Weights of a small image embedding model.
Data: trained on crops of objects in photos (Visual Genome), 123503 training examples.
Rows from block 12, named by matrix and row number. Each number is 200 + 30 x the weight over its row's rms, rounded and kept within 0 to 999. All counts start at 0. After the name is the row's rms in percent of the matrix's.
# conv: 3x3 conv (model.blocks.12.conv.weight, 144x144x3x3), inputs 49-55, a 3x3 kernel for each
conv.33,102,133,204,167,232,230,165,196,170,158,161,191,182,170,209,196,180,204,180,138,190,192,170,189,207,188,239,197,178,162,218,174,201,269,183,206,162,246,222,217,222,198,189,248,233,239,112,202,209,152,178,257,183,214,193,159,227,196,171,215,162,203,180,224
conv.34,097,185,140,193,198,230,175,188,174,164,231,187,151,143,164,173,191,173,174,236,203,196,217,172,217,224,167,201,233,148,228,196,211,198,224,216,228,182,238,188,184,240,214,178,176,241,176,179,187,229,175,154,166,180,219,166,204,215,221,203,192,184,229,185
conv.35,102,245,181,177,201,204,185,234,203,207,196,155,250,149,165,164,159,139,216,234,176,157,181,179,200,194,198,217,137,162,214,229,204,174,213,224,192,142,230,186,230,205,159,193,163,196,192,156,229,243,207,192,202,273,207,234,165,211,235,180,151,245,169,189
conv.36,099,159,219,166,191,166,193,225,268,192,252,176,256,227,235,203,203,202,171,188,217,176,191,176,168,203,232,194,206,192,209,185,229,202,267,223,194,203,260,223,221,165,199,172,209,181,192,173,161,175,203,193,162,221,205,218,139,218,196,186,164,191,197,209
conv.37,098,183,290,277,207,143,194,241,240,217,204,188,184,170,222,228,213,215,228,227,163,157,153,227,175,196,238,197,205,173,196,201,201,192,173,263,174,213,202,227,174,225,191,198,268,180,136,161,195,219,175,157,193,192,205,248,163,190,245,225,199,207,152,187
conv.38,100,203,166,136,193,182,209,165,237,146,202,214,166,165,212,196,224,171,250,236,176,242,184,204,182,209,259,223,231,176,225,259,228,183,186,242,217,258,165,248,207,229,175,162,201,215,236,257,179,143,177,176,178,167,174,242,233,217,212,242,139,173,177,187
conv.39,103,208,216,216,240,170,188,304,240,200,198,164,212,229,210,232,208,187,195,201,219,221,149,200,193,191,203,208,177,193,206,208,221,233,207,234,219,184,189,194,231,167,176,229,245,157,221,166,188,217,198,229,149,247,184,217,206,223,267,187,196,222,191,146
conv.40,101,274,244,165,225,225,212,203,158,95,244,212,205,170,157,192,202,231,270,179,180,224,204,191,204,209,236,219,199,149,186,232,187,222,268,185,194,247,156,219,207,168,233,162,165,188,182,181,265,193,174,232,180,195,136,253,216,191,188,181,225,178,208,208
conv.41,098,234,188,182,176,202,181,300,166,160,205,195,154,198,168,217,186,206,185,212,213,225,204,199,212,255,216,246,178,196,206,205,223,175,186,267,202,211,203,206,181,151,181,177,166,196,205,258,171,202,267,212,123,170,230,178,202,162,172,248,194,188,229,211
conv.42,100,174,245,220,207,251,218,179,218,201,232,245,179,220,221,175,149,180,232,225,192,162,178,217,163,189,195,236,164,193,200,182,237,253,190,180,228,148,272,255,234,212,169,203,226,228,222,212,136,202,184,242,197,190,210,204,246,181,226,198,261,175,185,185
conv.43,100,153,174,212,196,228,174,179,248,241,219,239,217,188,190,199,177,171,179,241,138,166,227,192,214,179,191,185,276,151,238,240,238,201,217,200,250,188,213,190,150,258,197,190,202,186,171,175,208,179,206,166,172,216,228,172,240,152,188,175,215,206,223,235
conv.44,099,145,224,225,221,184,207,179,150,220,201,160,208,228,199,129,193,251,182,220,160,207,222,168,181,183,213,158,227,180,200,218,197,155,215,254,197,170,238,204,243,160,223,199,163,199,181,214,223,173,217,170,156,215,202,161,216,206,167,204,177,190,197,164
conv.45,100,208,225,217,247,241,215,229,181,174,206,170,153,158,197,178,181,204,197,234,230,202,231,196,198,233,284,258,204,183,240,228,228,224,162,152,158,207,248,242,201,185,163,223,190,178,245,161,184,207,177,242,179,129,243,205,221,218,150,209,206,226,165,158
conv.46,098,194,186,243,189,173,183,152,218,207,295,252,198,211,173,207,152,214,172,199,172,222,240,162,198,165,145,185,155,204,250,199,237,231,216,170,230,189,177,166,209,246,228,241,164,239,180,217,240,192,162,184,219,178,184,154,193,155,215,252,301,237,147,228
conv.47,099,210,229,155,199,194,172,203,183,212,226,190,194,179,194,223,202,226,195,206,180,195,249,206,207,209,202,190,198,145,192,125,215,189,208,218,233,190,179,196,201,169,232,175,186,212,195,152,229,241,190,257,236,217,210,207,178,183,193,195,174,244,191,197
conv.48,097,206,207,218,217,180,237,237,212,220,188,225,181,204,151,225,195,240,248,178,170,197,198,200,194,233,177,186,191,250,163,200,238,199,205,162,218,194,209,208,179,224,196,164,105,189,176,193,228,152,181,155,218,200,193,264,196,161,144,209,213,193,207,191
conv.49,099,229,198,180,180,230,207,119,201,221,205,175,257,199,185,206,176,204,271,182,128,208,236,252,251,213,178,215,195,212,186,224,223,198,152,178,208,215,171,205,192,203,225,155,240,228,164,166,199,207,184,212,183,175,190,199,222,220,255,241,206,187,195,136
conv.50,094,135,223,184,222,193,194,180,224,165,208,165,181,156,191,169,203,198,179,181,236,181,229,180,225,220,200,179,236,270,196,206,177,221,185,187,169,160,256,202,215,192,192,258,217,214,208,161,143,207,184,211,184,221,210,193,184,187,210,171,227,182,190,187
conv.51,103,190,236,196,202,266,219,136,216,227,212,226,217,164,167,178,241,197,159,229,185,169,216,138,212,177,219,169,215,150,164,221,170,186,187,181,221,180,217,191,208,227,190,184,149,191,227,195,186,169,236,155,245,246,176,171,177,218,182,188,215,174,211,228
conv.52,101,184,187,183,225,212,201,190,229,205,246,201,252,152,190,169,201,169,179,191,198,200,227,172,228,198,204,182,185,176,240,168,212,207,221,198,195,190,204,174,164,162,189,236,239,228,206,199,200,139,197,228,207,204,221,180,233,135,243,228,198,216,254,262
conv.53,102,200,181,205,203,200,217,192,202,208,203,230,183,216,263,270,215,134,210,180,190,167,210,168,189,173,175,191,204,175,224,154,169,207,193,184,250,233,155,182,206,186,268,186,190,271,211,188,196,219,192,206,176,163,208,148,162,218,213,224,136,202,181,191
conv.54,101,148,157,259,236,160,220,179,239,215,177,193,174,197,208,230,253,182,194,172,269,224,184,168,183,197,168,246,193,164,192,188,211,149,164,173,204,182,175,182,202,177,199,180,237,219,198,219,133,213,248,173,197,196,196,230,188,218,212,199,194,193,186,169
conv.55,103,199,200,183,212,168,189,236,182,224,181,181,166,173,197,192,165,184,240,218,158,177,224,185,158,199,170,224,223,212,168,223,240,173,242,158,199,169,234,146,245,154,189,151,142,166,184,204,187,240,206,185,233,186,227,217,234,186,180,248,204,217,188,191
conv.56,101,227,166,203,224,250,226,177,176,206,217,204,195,182,196,152,181,199,217,182,213,159,184,186,192,192,195,212,257,271,230,218,252,240,160,187,178,233,241,174,188,168,215,195,175,172,237,194,161,191,234,174,213,130,174,217,209,168,254,187,184,248,224,233
conv.57,101,181,172,183,202,195,159,164,187,149,201,257,199,175,198,166,226,184,138,197,137,115,141,218,257,248,217,196,200,246,204,197,164,208,214,219,252,232,216,212,243,191,225,207,165,164,205,192,211,199,193,192,217,171,207,188,169,181,193,164,179,217,208,239
conv.58,095,193,216,242,163,228,176,214,254,266,176,211,196,218,205,220,124,209,201,133,191,181,148,193,177,204,139,217,119,183,260,190,235,220,219,180,247,165,188,224,185,228,180,218,158,206,214,214,239,260,175,200,132,228,209,169,177,213,222,157,213,188,248,173
conv.59,097,221,219,171,178,156,251,189,187,166,202,165,242,176,160,197,176,154,140,209,240,185,249,170,179,224,173,206,222,134,208,164,188,201,253,189,187,169,205,239,227,227,242,257,210,190,239,212,260,227,230,195,200,203,160,183,160,192,194,197,217,140,220,186
conv.60,101,201,222,199,196,148,138,217,236,189,200,209,193,221,216,210,201,188,178,205,165,200,176,182,198,240,151,202,265,251,195,187,242,192,219,213,237,196,212,190,197,175,210,213,196,258,223,183,246,244,202,208,203,162,201,147,205,200,181,189,162,234,195,230
conv.61,099,219,201,211,212,224,229,243,194,212,158,223,204,179,200,172,253,209,182,189,189,183,171,201,205,202,199,206,169,140,170,180,210,187,167,173,209,135,171,201,179,234,211,200,233,218,183,252,213,144,201,198,217,140,195,142,229,207,205,199,248,199,250,214
conv.62,106,177,187,196,252,155,222,177,128,204,157,218,208,235,188,177,183,251,148,176,219,213,181,166,216,224,197,238,250,263,165,213,200,214,213,204,216,196,179,186,209,187,307,224,214,196,179,193,245,177,225,197,151,159,216,211,171,211,206,232,201,256,205,229
conv.63,103,241,182,191,225,226,146,173,266,178,230,184,233,230,175,225,185,233,145,223,196,180,175,182,190,195,185,178,178,223,197,171,182,243,189,176,199,227,171,189,237,202,195,200,172,203,183,176,187,199,189,181,227,232,173,207,206,204,163,242,176,223,212,245
conv.64,098,211,202,221,232,183,225,172,154,162,162,172,197,191,150,213,208,186,167,190,184,232,181,196,230,185,204,200,192,204,240,206,196,197,171,177,194,223,189,161,154,164,180,193,211,212,191,166,191,182,163,153,209,243,173,197,165,174,194,223,195,227,191,199
conv.65,099,216,208,232,125,137,221,233,237,225,166,208,201,179,195,215,201,171,182,174,224,225,261,231,254,173,174,152,173,184,152,180,131,235,202,169,207,184,214,193,191,165,212,175,240,252,220,270,215,141,197,237,263,251,192,245,182,212,249,191,199,192,228,231
conv.66,103,170,233,294,155,161,175,193,176,220,154,173,169,263,157,210,170,201,221,242,198,190,234,209,206,187,186,161,203,181,176,188,185,223,200,144,199,194,180,191,221,184,234,208,218,171,205,212,204,227,213,233,175,228,181,153,224,151,188,251,181,221,220,265
conv.67,095,208,260,183,223,228,211,227,191,166,173,139,176,176,184,222,193,188,216,183,209,192,158,199,171,159,188,227,165,215,184,167,183,204,278,213,197,237,157,254,214,226,229,145,173,211,208,197,183,178,218,216,190,208,182,224,214,253,189,158,205,164,231,190
conv.68,096,179,250,234,201,151,236,232,227,239,144,227,223,160,178,201,181,190,198,233,109,226,194,175,181,194,224,190,230,191,206,206,183,179,232,117,203,209,191,208,170,168,181,227,186,212,221,155,230,251,239,177,163,201,234,205,193,221,191,203,190,198,248,172
conv.69,099,163,240,240,199,191,191,252,202,193,221,233,216,165,237,190,190,186,260,231,194,201,184,218,217,176,212,147,192,214,205,124,223,193,207,197,156,188,205,208,219,208,188,240,189,209,252,189,229,183,146,185,234,237,188,194,153,236,241,196,166,149,225,210
conv.70,093,190,169,205,189,209,178,182,220,178,214,173,202,161,213,193,183,168,169,218,214,147,215,207,221,176,211,262,182,198,207,155,185,188,213,211,205,201,201,146,150,181,208,171,145,202,176,164,214,167,233,194,261,207,202,163,165,162,187,161,235,203,202,205
conv.71,105,191,235,163,142,189,182,242,201,206,169,183,223,180,166,237,174,237,209,209,189,180,236,155,200,154,186,149,232,202,275,228,223,188,223,190,154,209,154,253,238,195,223,185,158,178,208,231,205,216,162,166,191,178,192,201,183,180,260,227,211,197,180,188
conv.72,101,186,200,159,266,191,189,240,163,217,190,211,212,195,175,149,195,182,198,205,211,187,165,181,198,214,210,196,178,156,222,157,219,186,188,159,155,204,241,221,195,216,222,172,178,224,164,191,174,199,173,223,231,172,203,188,186,159,194,174,229,215,195,173
conv.73,104,220,166,256,175,170,198,192,225,204,166,213,143,223,190,220,163,196,245,187,220,230,155,181,211,241,179,162,183,171,230,149,175,195,174,202,162,203,200,179,238,168,203,207,181,192,179,184,200,150,184,162,237,164,174,176,206,202,263,255,256,226,185,156
conv.74,103,196,302,201,194,189,160,218,198,220,177,185,181,176,177,191,165,192,201,203,224,196,186,242,186,178,169,193,176,188,189,216,195,200,169,185,222,189,203,213,149,209,204,182,163,230,166,162,215,150,208,206,237,182,221,235,196,219,219,196,242,166,167,190
conv.75,096,185,284,193,214,278,269,186,244,284,273,211,225,156,161,253,171,179,138,248,164,217,194,190,209,196,191,181,264,193,153,175,225,178,184,219,208,168,227,201,263,205,178,227,204,195,224,197,184,221,174,140,169,187,175,171,244,217,183,205,197,213,190,247
conv.76,102,226,174,181,204,235,230,201,253,146,218,223,169,209,254,185,167,186,199,183,227,177,206,179,169,187,209,242,218,226,203,272,177,245,240,221,224,199,219,220,214,180,227,189,183,159,201,254,189,166,241,163,188,165,198,201,190,209,213,185,200,185,167,179
conv.77,101,168,195,238,185,167,199,231,173,199,164,214,153,208,177,233,184,166,179,172,190,201,149,200,173,198,215,203,179,179,214,196,210,210,151,255,213,223,245,256,244,181,155,227,178,239,167,210,219,227,238,237,146,175,208,176,196,198,216,200,161,181,185,186
conv.78,106,172,229,264,174,141,199,196,174,195,213,211,203,124,229,207,149,190,203,113,213,221,215,206,207,189,195,245,233,222,193,248,243,162,238,207,158,205,201,159,187,201,186,184,185,214,153,135,153,233,230,271,196,209,181,214,203,205,171,230,224,167,156,179
conv.79,095,215,237,222,168,202,203,194,232,199,161,173,240,191,149,234,223,272,184,218,181,187,208,212,165,186,147,218,212,187,166,224,182,176,224,211,229,188,172,212,156,205,245,203,199,194,154,153,212,185,186,168,170,165,252,142,185,232,205,180,171,149,176,178
conv.80,102,199,187,170,203,168,141,218,255,227,182,138,139,155,201,184,252,258,196,149,189,228,240,217,168,154,200,178,178,208,280,225,153,286,188,167,160,203,197,249,171,176,146,210,218,217,166,179,205,194,207,205,201,259,222,185,211,252,174,169,151,242,249,173
conv.81,098,190,225,210,212,187,192,181,198,221,181,221,174,217,179,221,213,199,207,186,242,198,195,135,267,176,249,179,185,208,236,190,212,173,144,178,196,185,230,174,198,185,198,180,201,184,196,189,255,187,161,222,181,192,164,209,183,184,199,195,217,207,253,173
conv.82,096,131,230,233,151,206,215,174,191,195,182,166,139,216,200,160,186,238,238,261,189,184,184,227,169,208,174,193,221,175,195,179,185,203,190,166,179,196,228,215,182,207,202,194,218,216,199,221,210,185,257,270,189,187,189,214,198,252,159,176,225,199,209,185
conv.83,099,221,210,180,192,183,220,191,223,176,196,225,134,207,204,209,151,271,154,170,156,177,178,249,203,211,230,259,219,194,188,206,195,230,190,208,185,160,215,235,137,254,221,180,170,232,215,200,205,234,247,246,213,148,200,190,232,220,182,176,176,162,166,216
conv.84,097,164,209,201,289,223,226,242,210,238,182,226,175,229,173,226,159,212,209,244,180,253,233,199,231,176,214,213,193,159,186,231,155,226,191,167,178,247,216,180,286,182,254,212,168,212,202,187,205,210,212,186,169,199,185,233,174,194,218,186,251,179,224,225
conv.85,101,209,209,228,198,255,195,161,197,154,186,173,248,228,163,195,203,199,178,205,241,170,234,188,211,180,141,232,242,167,206,106,159,157,181,215,172,188,149,183,195,181,232,231,246,207,188,190,217,172,124,230,221,180,231,251,192,227,221,166,189,159,210,261
conv.86,095,147,254,207,166,180,221,207,210,209,187,167,163,225,197,289,230,249,243,231,198,203,168,195,231,183,192,192,189,219,204,138,219,144,185,181,208,207,163,224,184,159,185,222,210,206,144,220,208,174,190,193,219,218,162,211,163,202,211,202,205,204,185,158
conv.87,110,231,191,182,206,250,199,223,247,142,222,193,184,220,210,206,161,211,196,201,184,177,179,178,199,202,177,226,204,223,213,212,208,214,153,201,208,157,228,203,261,208,136,168,188,164,209,190,246,184,166,233,207,168,270,155,206,191,250,210,193,201,165,168
conv.88,097,198,179,201,200,185,195,175,205,206,220,209,189,164,195,185,196,164,194,158,188,168,198,224,193,218,223,237,188,198,180,269,180,172,172,206,240,203,179,195,179,192,223,163,208,190,233,185,208,146,213,209,178,193,188,184,270,214,186,259,180,216,173,198
conv.89,101,177,200,206,233,188,203,170,151,218,232,182,200,182,222,186,212,151,189,180,213,194,215,196,227,210,264,215,208,248,204,168,213,161,221,151,167,217,202,223,181,205,184,172,168,171,178,176,191,197,211,184,181,208,178,164,172,222,196,228,184,233,239,241
conv.90,104,177,136,215,252,184,175,173,225,174,206,222,163,138,165,261,184,187,145,187,174,199,219,193,207,203,225,214,149,204,219,166,231,168,214,247,177,212,223,214,221,223,206,204,127,248,220,193,209,194,205,190,202,188,201,235,203,257,217,187,201,195,208,198
conv.91,102,252,191,188,166,219,193,185,240,267,208,174,164,188,174,184,212,215,202,210,147,197,209,207,247,217,177,179,170,169,145,232,204,216,143,195,228,250,235,200,168,221,182,206,194,215,194,204,204,179,188,196,178,219,193,225,253,204,242,213,205,194,165,226
conv.92,099,155,229,213,179,158,176,181,217,178,228,165,144,181,223,163,199,173,221,196,230,193,167,201,214,233,172,202,208,200,170,144,203,252,179,232,207,171,213,183,279,264,246,198,165,237,214,172,212,196,178,206,197,176,210,183,168,179,241,251,217,235,275,250
conv.93,102,212,190,170,210,190,172,234,236,203,193,169,241,201,217,180,156,235,187,202,167,193,204,192,224,146,253,202,177,182,196,186,165,165,193,195,185,165,180,189,216,190,174,204,185,197,178,233,160,203,198,182,194,207,178,216,202,250,170,189,155,273,209,185
conv.94,096,202,211,222,208,157,184,166,231,183,212,213,176,190,215,243,172,196,198,133,198,162,178,202,241,203,225,188,227,142,164,188,143,207,146,214,191,234,157,247,162,169,163,175,241,189,197,189,250,221,219,257,218,198,206,183,167,286,178,208,164,201,167,197
conv.95,102,176,230,230,205,154,213,252,252,199,175,237,204,199,158,164,200,185,241,230,188,142,250,248,202,167,198,179,162,216,241,193,199,194,161,213,231,145,194,175,165,200,208,248,183,195,178,226,205,185,202,137,189,227,178,204,181,178,185,212,239,210,260,190
conv.96,097,232,198,201,204,171,177,222,194,198,175,205,159,166,212,171,209,241,166,167,166,223,241,175,210,234,194,209,203,178,183,167,186,208,242,244,246,153,231,162,161,192,251,199,240,209,195,154,209,168,207,147,174,232,188,177,220,150,215,167,211,195,242,203
conv.97,105,142,219,216,182,226,173,221,203,196,157,194,186,201,191,213,201,196,202,227,168,188,176,196,205,200,162,250,213,208,133,251,217,182,220,212,212,180,170,179,170,184,180,135,211,206,235,223,191,155,196,220,169,133,232,206,212,143,186,178,203,144,209,190
conv.98,098,219,168,210,214,192,224,212,271,165,288,157,166,201,191,228,201,176,158,217,240,155,197,188,259,180,210,169,275,200,246,158,230,264,188,209,185,215,177,218,202,232,212,279,227,200,235,177,228,227,181,203,138,219,177,230,179,259,216,218,153,187,164,222
conv.99,114,190,197,179,165,200,262,188,214,197,210,211,186,163,193,196,181,181,191,214,204,186,192,168,216,215,164,210,179,238,213,194,223,240,207,231,222,197,146,194,188,218,210,143,218,214,228,187,213,155,206,189,239,149,169,214,166,259,146,208,217,208,202,189
conv.100,102,211,195,175,199,196,190,176,211,195,185,169,209,170,188,223,178,183,165,198,231,178,195,136,185,140,214,251,238,200,217,216,201,202,226,236,208,152,197,252,206,228,202,216,167,223,220,164,162,186,193,144,201,165,213,197,199,215,261,211,265,202,211,194
conv.101,099,152,225,191,188,221,193,199,225,187,191,206,213,175,203,190,177,216,166,120,219,175,267,202,221,221,187,188,224,237,188,235,185,204,243,171,200,162,186,221,227,174,281,243,214,194,241,212,213,231,175,209,193,244,205,211,221,247,191,149,191,209,180,175
conv.102,095,143,235,228,237,170,267,199,189,163,226,173,170,208,229,194,202,145,216,186,203,201,213,197,214,231,222,187,189,191,206,239,248,246,257,190,211,176,217,207,221,182,270,211,239,162,154,155,139,164,237,207,205,186,166,178,256,193,193,206,155,212,187,240
conv.103,099,216,184,219,210,145,195,236,215,235,166,189,163,223,160,217,263,210,237,200,189,167,232,203,279,200,157,157,190,171,161,183,198,251,200,214,187,243,228,197,200,214,161,207,149,164,236,177,244,170,182,119,227,248,243,231,259,291,209,249,159,200,217,212
conv.104,099,156,192,148,244,239,204,244,187,220,210,165,169,151,243,175,218,163,244,132,193,213,170,223,166,194,229,176,201,152,188,154,146,220,201,210,158,116,182,164,212,181,223,205,203,218,221,194,167,184,185,200,176,93,208,180,200,182,196,193,187,192,193,238
conv.105,098,216,214,197,163,166,190,181,252,246,220,205,201,264,213,217,214,181,192,244,239,233,178,198,192,241,176,292,204,173,257,210,202,260,198,233,172,165,181,177,202,200,213,219,198,201,179,172,192,213,222,170,220,204,236,169,201,192,184,211,225,186,197,175
conv.106,100,147,201,108,192,205,191,201,188,187,186,247,204,135,195,183,174,261,228,177,180,199,181,223,197,178,200,243,178,235,164,202,246,230,216,204,229,216,253,191,201,184,173,213,224,192,155,222,234,211,198,240,152,180,150,238,183,206,279,226,210,211,185,177
conv.107,100,207,164,164,177,192,224,225,240,216,232,172,166,208,218,203,219,166,195,218,223,176,232,199,201,207,197,190,175,213,191,227,232,213,224,168,283,205,203,160,224,173,259,217,191,204,189,162,199,208,179,207,167,207,174,192,172,175,192,155,200,168,178,215
conv.108,098,242,174,215,212,236,196,188,205,172,190,198,159,139,126,180,222,193,157,159,217,194,136,204,227,228,214,215,236,203,183,179,217,197,210,217,222,205,217,280,210,215,182,181,201,146,196,214,213,204,211,231,189,192,165,222,187,206,209,227,227,207,225,218
conv.109,104,184,225,194,235,170,197,208,223,167,223,253,187,208,192,198,188,182,158,202,199,213,217,164,240,191,247,221,184,217,225,257,186,166,218,208,205,196,166,173,235,185,221,226,194,192,241,179,208,136,192,228,174,209,250,172,203,201,169,184,190,270,194,211
conv.110,097,211,205,225,214,190,188,206,235,182,196,221,209,210,145,169,160,199,201,183,147,158,195,202,178,196,162,195,190,162,229,215,188,195,166,194,205,193,218,201,219,241,238,149,167,248,241,207,241,200,144,245,226,165,178,200,169,207,161,186,213,219,224,197
conv.111,099,252,165,207,233,190,257,166,170,240,169,225,210,194,169,197,181,181,131,204,236,242,227,185,154,195,146,197,175,137,167,196,197,274,195,242,147,179,252,230,243,216,206,233,205,245,203,231,222,184,197,204,186,228,255,209,189,217,216,207,192,209,253,167
conv.112,100,144,228,144,194,233,214,209,276,221,179,226,200,172,181,208,193,195,204,140,240,231,201,233,195,148,150,152,207,190,169,164,189,195,174,189,186,195,209,196,198,198,174,188,215,202,167,223,203,207,205,145,239,262,302,276,177,252,195,197,190,195,208,155
conv.113,095,228,149,243,219,195,199,197,174,197,184,210,150,197,191,198,204,194,182,239,159,171,132,201,190,179,193,176,213,198,194,161,214,269,196,157,160,183,238,202,215,162,216,246,208,242,211,208,185,266,216,219,214,168,220,138,171,199,132,189,218,187,211,206
conv.114,097,271,220,162,170,214,162,227,183,182,213,148,203,185,202,199,184,174,257,164,213,162,171,175,220,188,210,214,189,187,179,201,206,171,215,150,205,204,195,139,157,157,195,194,214,171,199,176,168,201,181,216,265,183,240,155,215,222,262,176,193,252,164,212
conv.115,101,224,204,161,225,203,193,185,186,197,191,157,245,171,177,218,176,204,124,211,206,252,212,176,190,198,219,247,231,179,256,180,239,181,211,237,201,226,154,172,197,218,167,235,212,201,187,212,205,189,225,246,203,226,122,195,200,219,189,227,269,185,213,188
conv.116,095,208,198,157,184,176,200,253,174,186,199,162,160,209,188,158,251,188,176,118,206,207,193,237,176,174,207,185,176,200,236,178,170,196,204,172,213,257,202,254,170,183,203,154,244,164,252,249,190,168,214,158,177,258,227,201,246,228,208,190,203,231,114,234
conv.117,101,212,210,216,148,223,206,166,201,141,226,218,175,151,165,224,181,200,178,211,210,216,172,183,224,175,231,178,199,186,215,139,177,178,128,218,192,196,184,181,192,193,204,220,235,184,151,211,202,179,192,203,273,242,209,211,172,173,197,234,210,235,222,199
conv.118,101,224,182,189,199,191,268,228,214,194,219,218,240,183,248,216,199,231,178,204,214,176,246,206,234,215,171,192,232,179,204,176,233,190,254,173,164,164,181,150,150,208,248,173,180,235,169,167,167,278,255,200,191,222,209,198,198,197,177,198,121,224,226,193
conv.119,099,243,157,225,229,198,205,145,169,184,166,172,242,267,245,221,219,182,178,207,213,171,220,171,139,197,225,205,290,205,169,214,224,205,162,184,166,246,126,202,205,190,154,167,229,270,250,168,165,203,191,203,201,221,195,198,148,177,159,213,199,193,192,208
conv.120,094,184,180,208,158,141,158,210,152,194,321,211,231,191,167,213,172,282,228,223,171,199,202,191,161,217,145,159,210,189,216,178,171,194,182,227,182,172,177,193,148,230,217,214,133,166,165,193,193,174,133,182,202,214,231,206,181,211,190,220,204,208,189,194
conv.121,101,249,205,209,162,205,180,248,231,204,211,205,174,177,205,157,209,178,201,161,215,194,191,160,241,147,249,135,194,191,179,243,220,223,162,200,209,173,203,229,181,196,170,148,197,155,238,173,209,195,189,209,225,204,183,196,192,222,187,204,174,156,155,181
conv.122,096,169,226,188,191,230,231,223,179,238,178,245,174,206,256,280,219,223,146,237,208,198,198,169,232,180,174,223,218,216,182,163,178,217,243,164,180,199,161,177,166,201,196,227,162,201,172,197,231,147,204,227,198,203,153,160,174,160,220,220,197,164,150,177
conv.123,101,176,160,190,209,184,216,168,187,257,252,237,198,208,154,167,148,215,200,184,175,201,129,192,207,216,206,201,145,226,254,217,190,164,158,186,195,203,222,269,179,235,240,183,242,175,217,212,219,155,162,212,259,187,216,228,195,172,171,236,149,142,205,227
conv.124,107,236,196,238,169,178,203,206,214,191,223,167,151,250,211,146,172,235,175,228,169,202,227,150,200,137,178,229,183,130,227,212,257,156,220,211,157,215,173,174,220,191,217,228,218,162,227,250,146,242,210,189,144,264,178,220,228,216,170,257,246,180,216,214
conv.125,099,213,207,209,181,209,166,155,222,214,210,237,201,140,214,119,183,194,214,235,149,196,152,205,209,242,217,166,197,177,247,174,209,219,206,226,205,182,176,220,214,247,174,199,164,155,177,185,167,194,172,175,209,152,245,214,184,234,156,215,172,159,185,191
conv.126,104,196,215,204,219,221,187,233,229,162,210,204,190,188,180,191,135,176,214,182,190,156,220,144,222,178,184,163,222,185,174,196,210,260,204,220,205,178,207,222,271,209,178,219,192,172,202,193,222,127,281,219,188,206,200,190,194,235,188,154,234,186,174,227
conv.127,100,201,161,176,264,271,195,193,198,180,224,251,200,163,195,194,249,192,171,210,178,184,190,211,169,190,182,207,201,221,173,204,208,199,161,167,247,252,212,168,226,218,190,191,166,226,162,186,188,162,234,245,233,193,207,183,170,188,205,248,237,165,214,198
conv.128,107,157,206,223,167,206,208,162,214,239,246,238,184,247,176,221,220,217,191,165,235,225,181,222,217,171,217,149,185,220,184,157,159,207,169,193,197,173,201,188,201,216,221,186,249,206,182,157,214,176,209,225,228,185,179,252,198,210,207,185,179,199,243,207
conv.129,096,169,257,230,248,209,257,174,182,196,193,187,160,173,230,211,217,263,228,184,186,213,217,179,225,217,195,193,201,231,244,202,198,255,160,192,204,193,244,169,202,170,196,183,203,196,188,218,211,189,214,178,180,207,172,229,210,212,194,239,167,206,192,228
conv.130,102,221,240,193,206,177,222,151,212,205,250,215,195,150,171,218,202,200,146,156,211,218,181,221,211,191,165,167,190,236,148,205,177,191,182,200,216,195,269,187,190,204,231,172,209,210,239,238,222,154,199,210,238,201,232,205,194,225,169,218,184,178,182,205
conv.131,102,211,179,156,222,210,183,261,203,188,243,252,219,196,230,201,176,188,180,242,195,217,191,156,198,164,217,218,190,155,204,223,190,204,173,184,168,182,180,198,211,163,216,206,194,209,220,199,181,173,202,163,220,157,192,219,226,196,182,229,238,153,265,257
conv.132,097,284,225,212,215,213,213,164,216,213,196,187,200,212,215,168,231,198,173,169,212,222,207,202,214,204,216,177,197,190,216,134,148,206,195,201,195,158,190,222,166,200,234,242,265,190,198,209,229,166,212,186,202,182,182,248,181,227,241,223,229,232,139,209
conv.133,099,191,199,224,173,190,243,229,199,225,221,196,146,175,179,173,180,219,182,208,174,163,223,177,190,215,216,211,188,175,204,202,161,268,205,150,235,214,259,171,262,185,172,205,199,182,207,168,205,194,219,194,224,191,183,157,205,197,233,215,217,179,243,200
conv.134,099,246,264,204,125,167,243,216,211,180,132,180,212,189,218,189,182,218,251,178,206,155,161,253,243,175,188,225,150,199,212,145,207,203,160,189,191,218,223,211,186,231,171,223,179,184,248,216,221,186,196,209,284,197,222,155,219,219,218,242,186,259,186,212
conv.135,096,214,209,247,261,203,229,226,226,197,174,255,190,209,80,172,108,240,146,223,182,182,146,209,222,180,205,152,213,176,188,192,280,180,138,227,223,220,196,147,242,239,209,197,193,169,162,228,183,200,213,207,166,191,231,202,204,187,184,180,215,242,139,149
conv.136,097,171,263,165,225,151,201,194,271,181,206,165,158,208,254,206,213,228,166,189,137,175,165,215,196,205,192,216,191,193,188,233,202,197,217,183,182,222,172,199,189,201,187,233,233,238,196,184,164,191,224,216,204,196,231,203,171,215,259,189,236,204,252,210
conv.137,105,220,197,201,199,190,265,239,213,173,182,194,253,204,184,162,201,228,193,211,165,210,148,210,247,190,209,174,187,169,230,220,147,197,185,210,186,185,173,225,208,192,212,168,164,172,215,269,191,115,240,156,212,233,172,196,239,194,211,214,182,182,229,129
conv.138,100,252,150,206,222,237,181,130,215,212,191,221,204,168,202,141,185,208,208,210,193,149,192,230,222,232,160,155,206,202,169,156,213,183,192,221,223,168,180,242,225,186,195,265,187,207,186,168,194,188,250,230,147,195,261,210,190,176,188,128,207,176,205,183
conv.139,102,161,214,203,197,287,254,204,197,212,198,222,196,202,149,182,187,156,227,203,169,188,203,198,201,220,272,228,171,252,178,196,233,165,117,184,241,219,175,229,153,226,201,172,222,167,155,182,189,232,187,171,180,185,267,190,181,181,224,194,172,177,150,220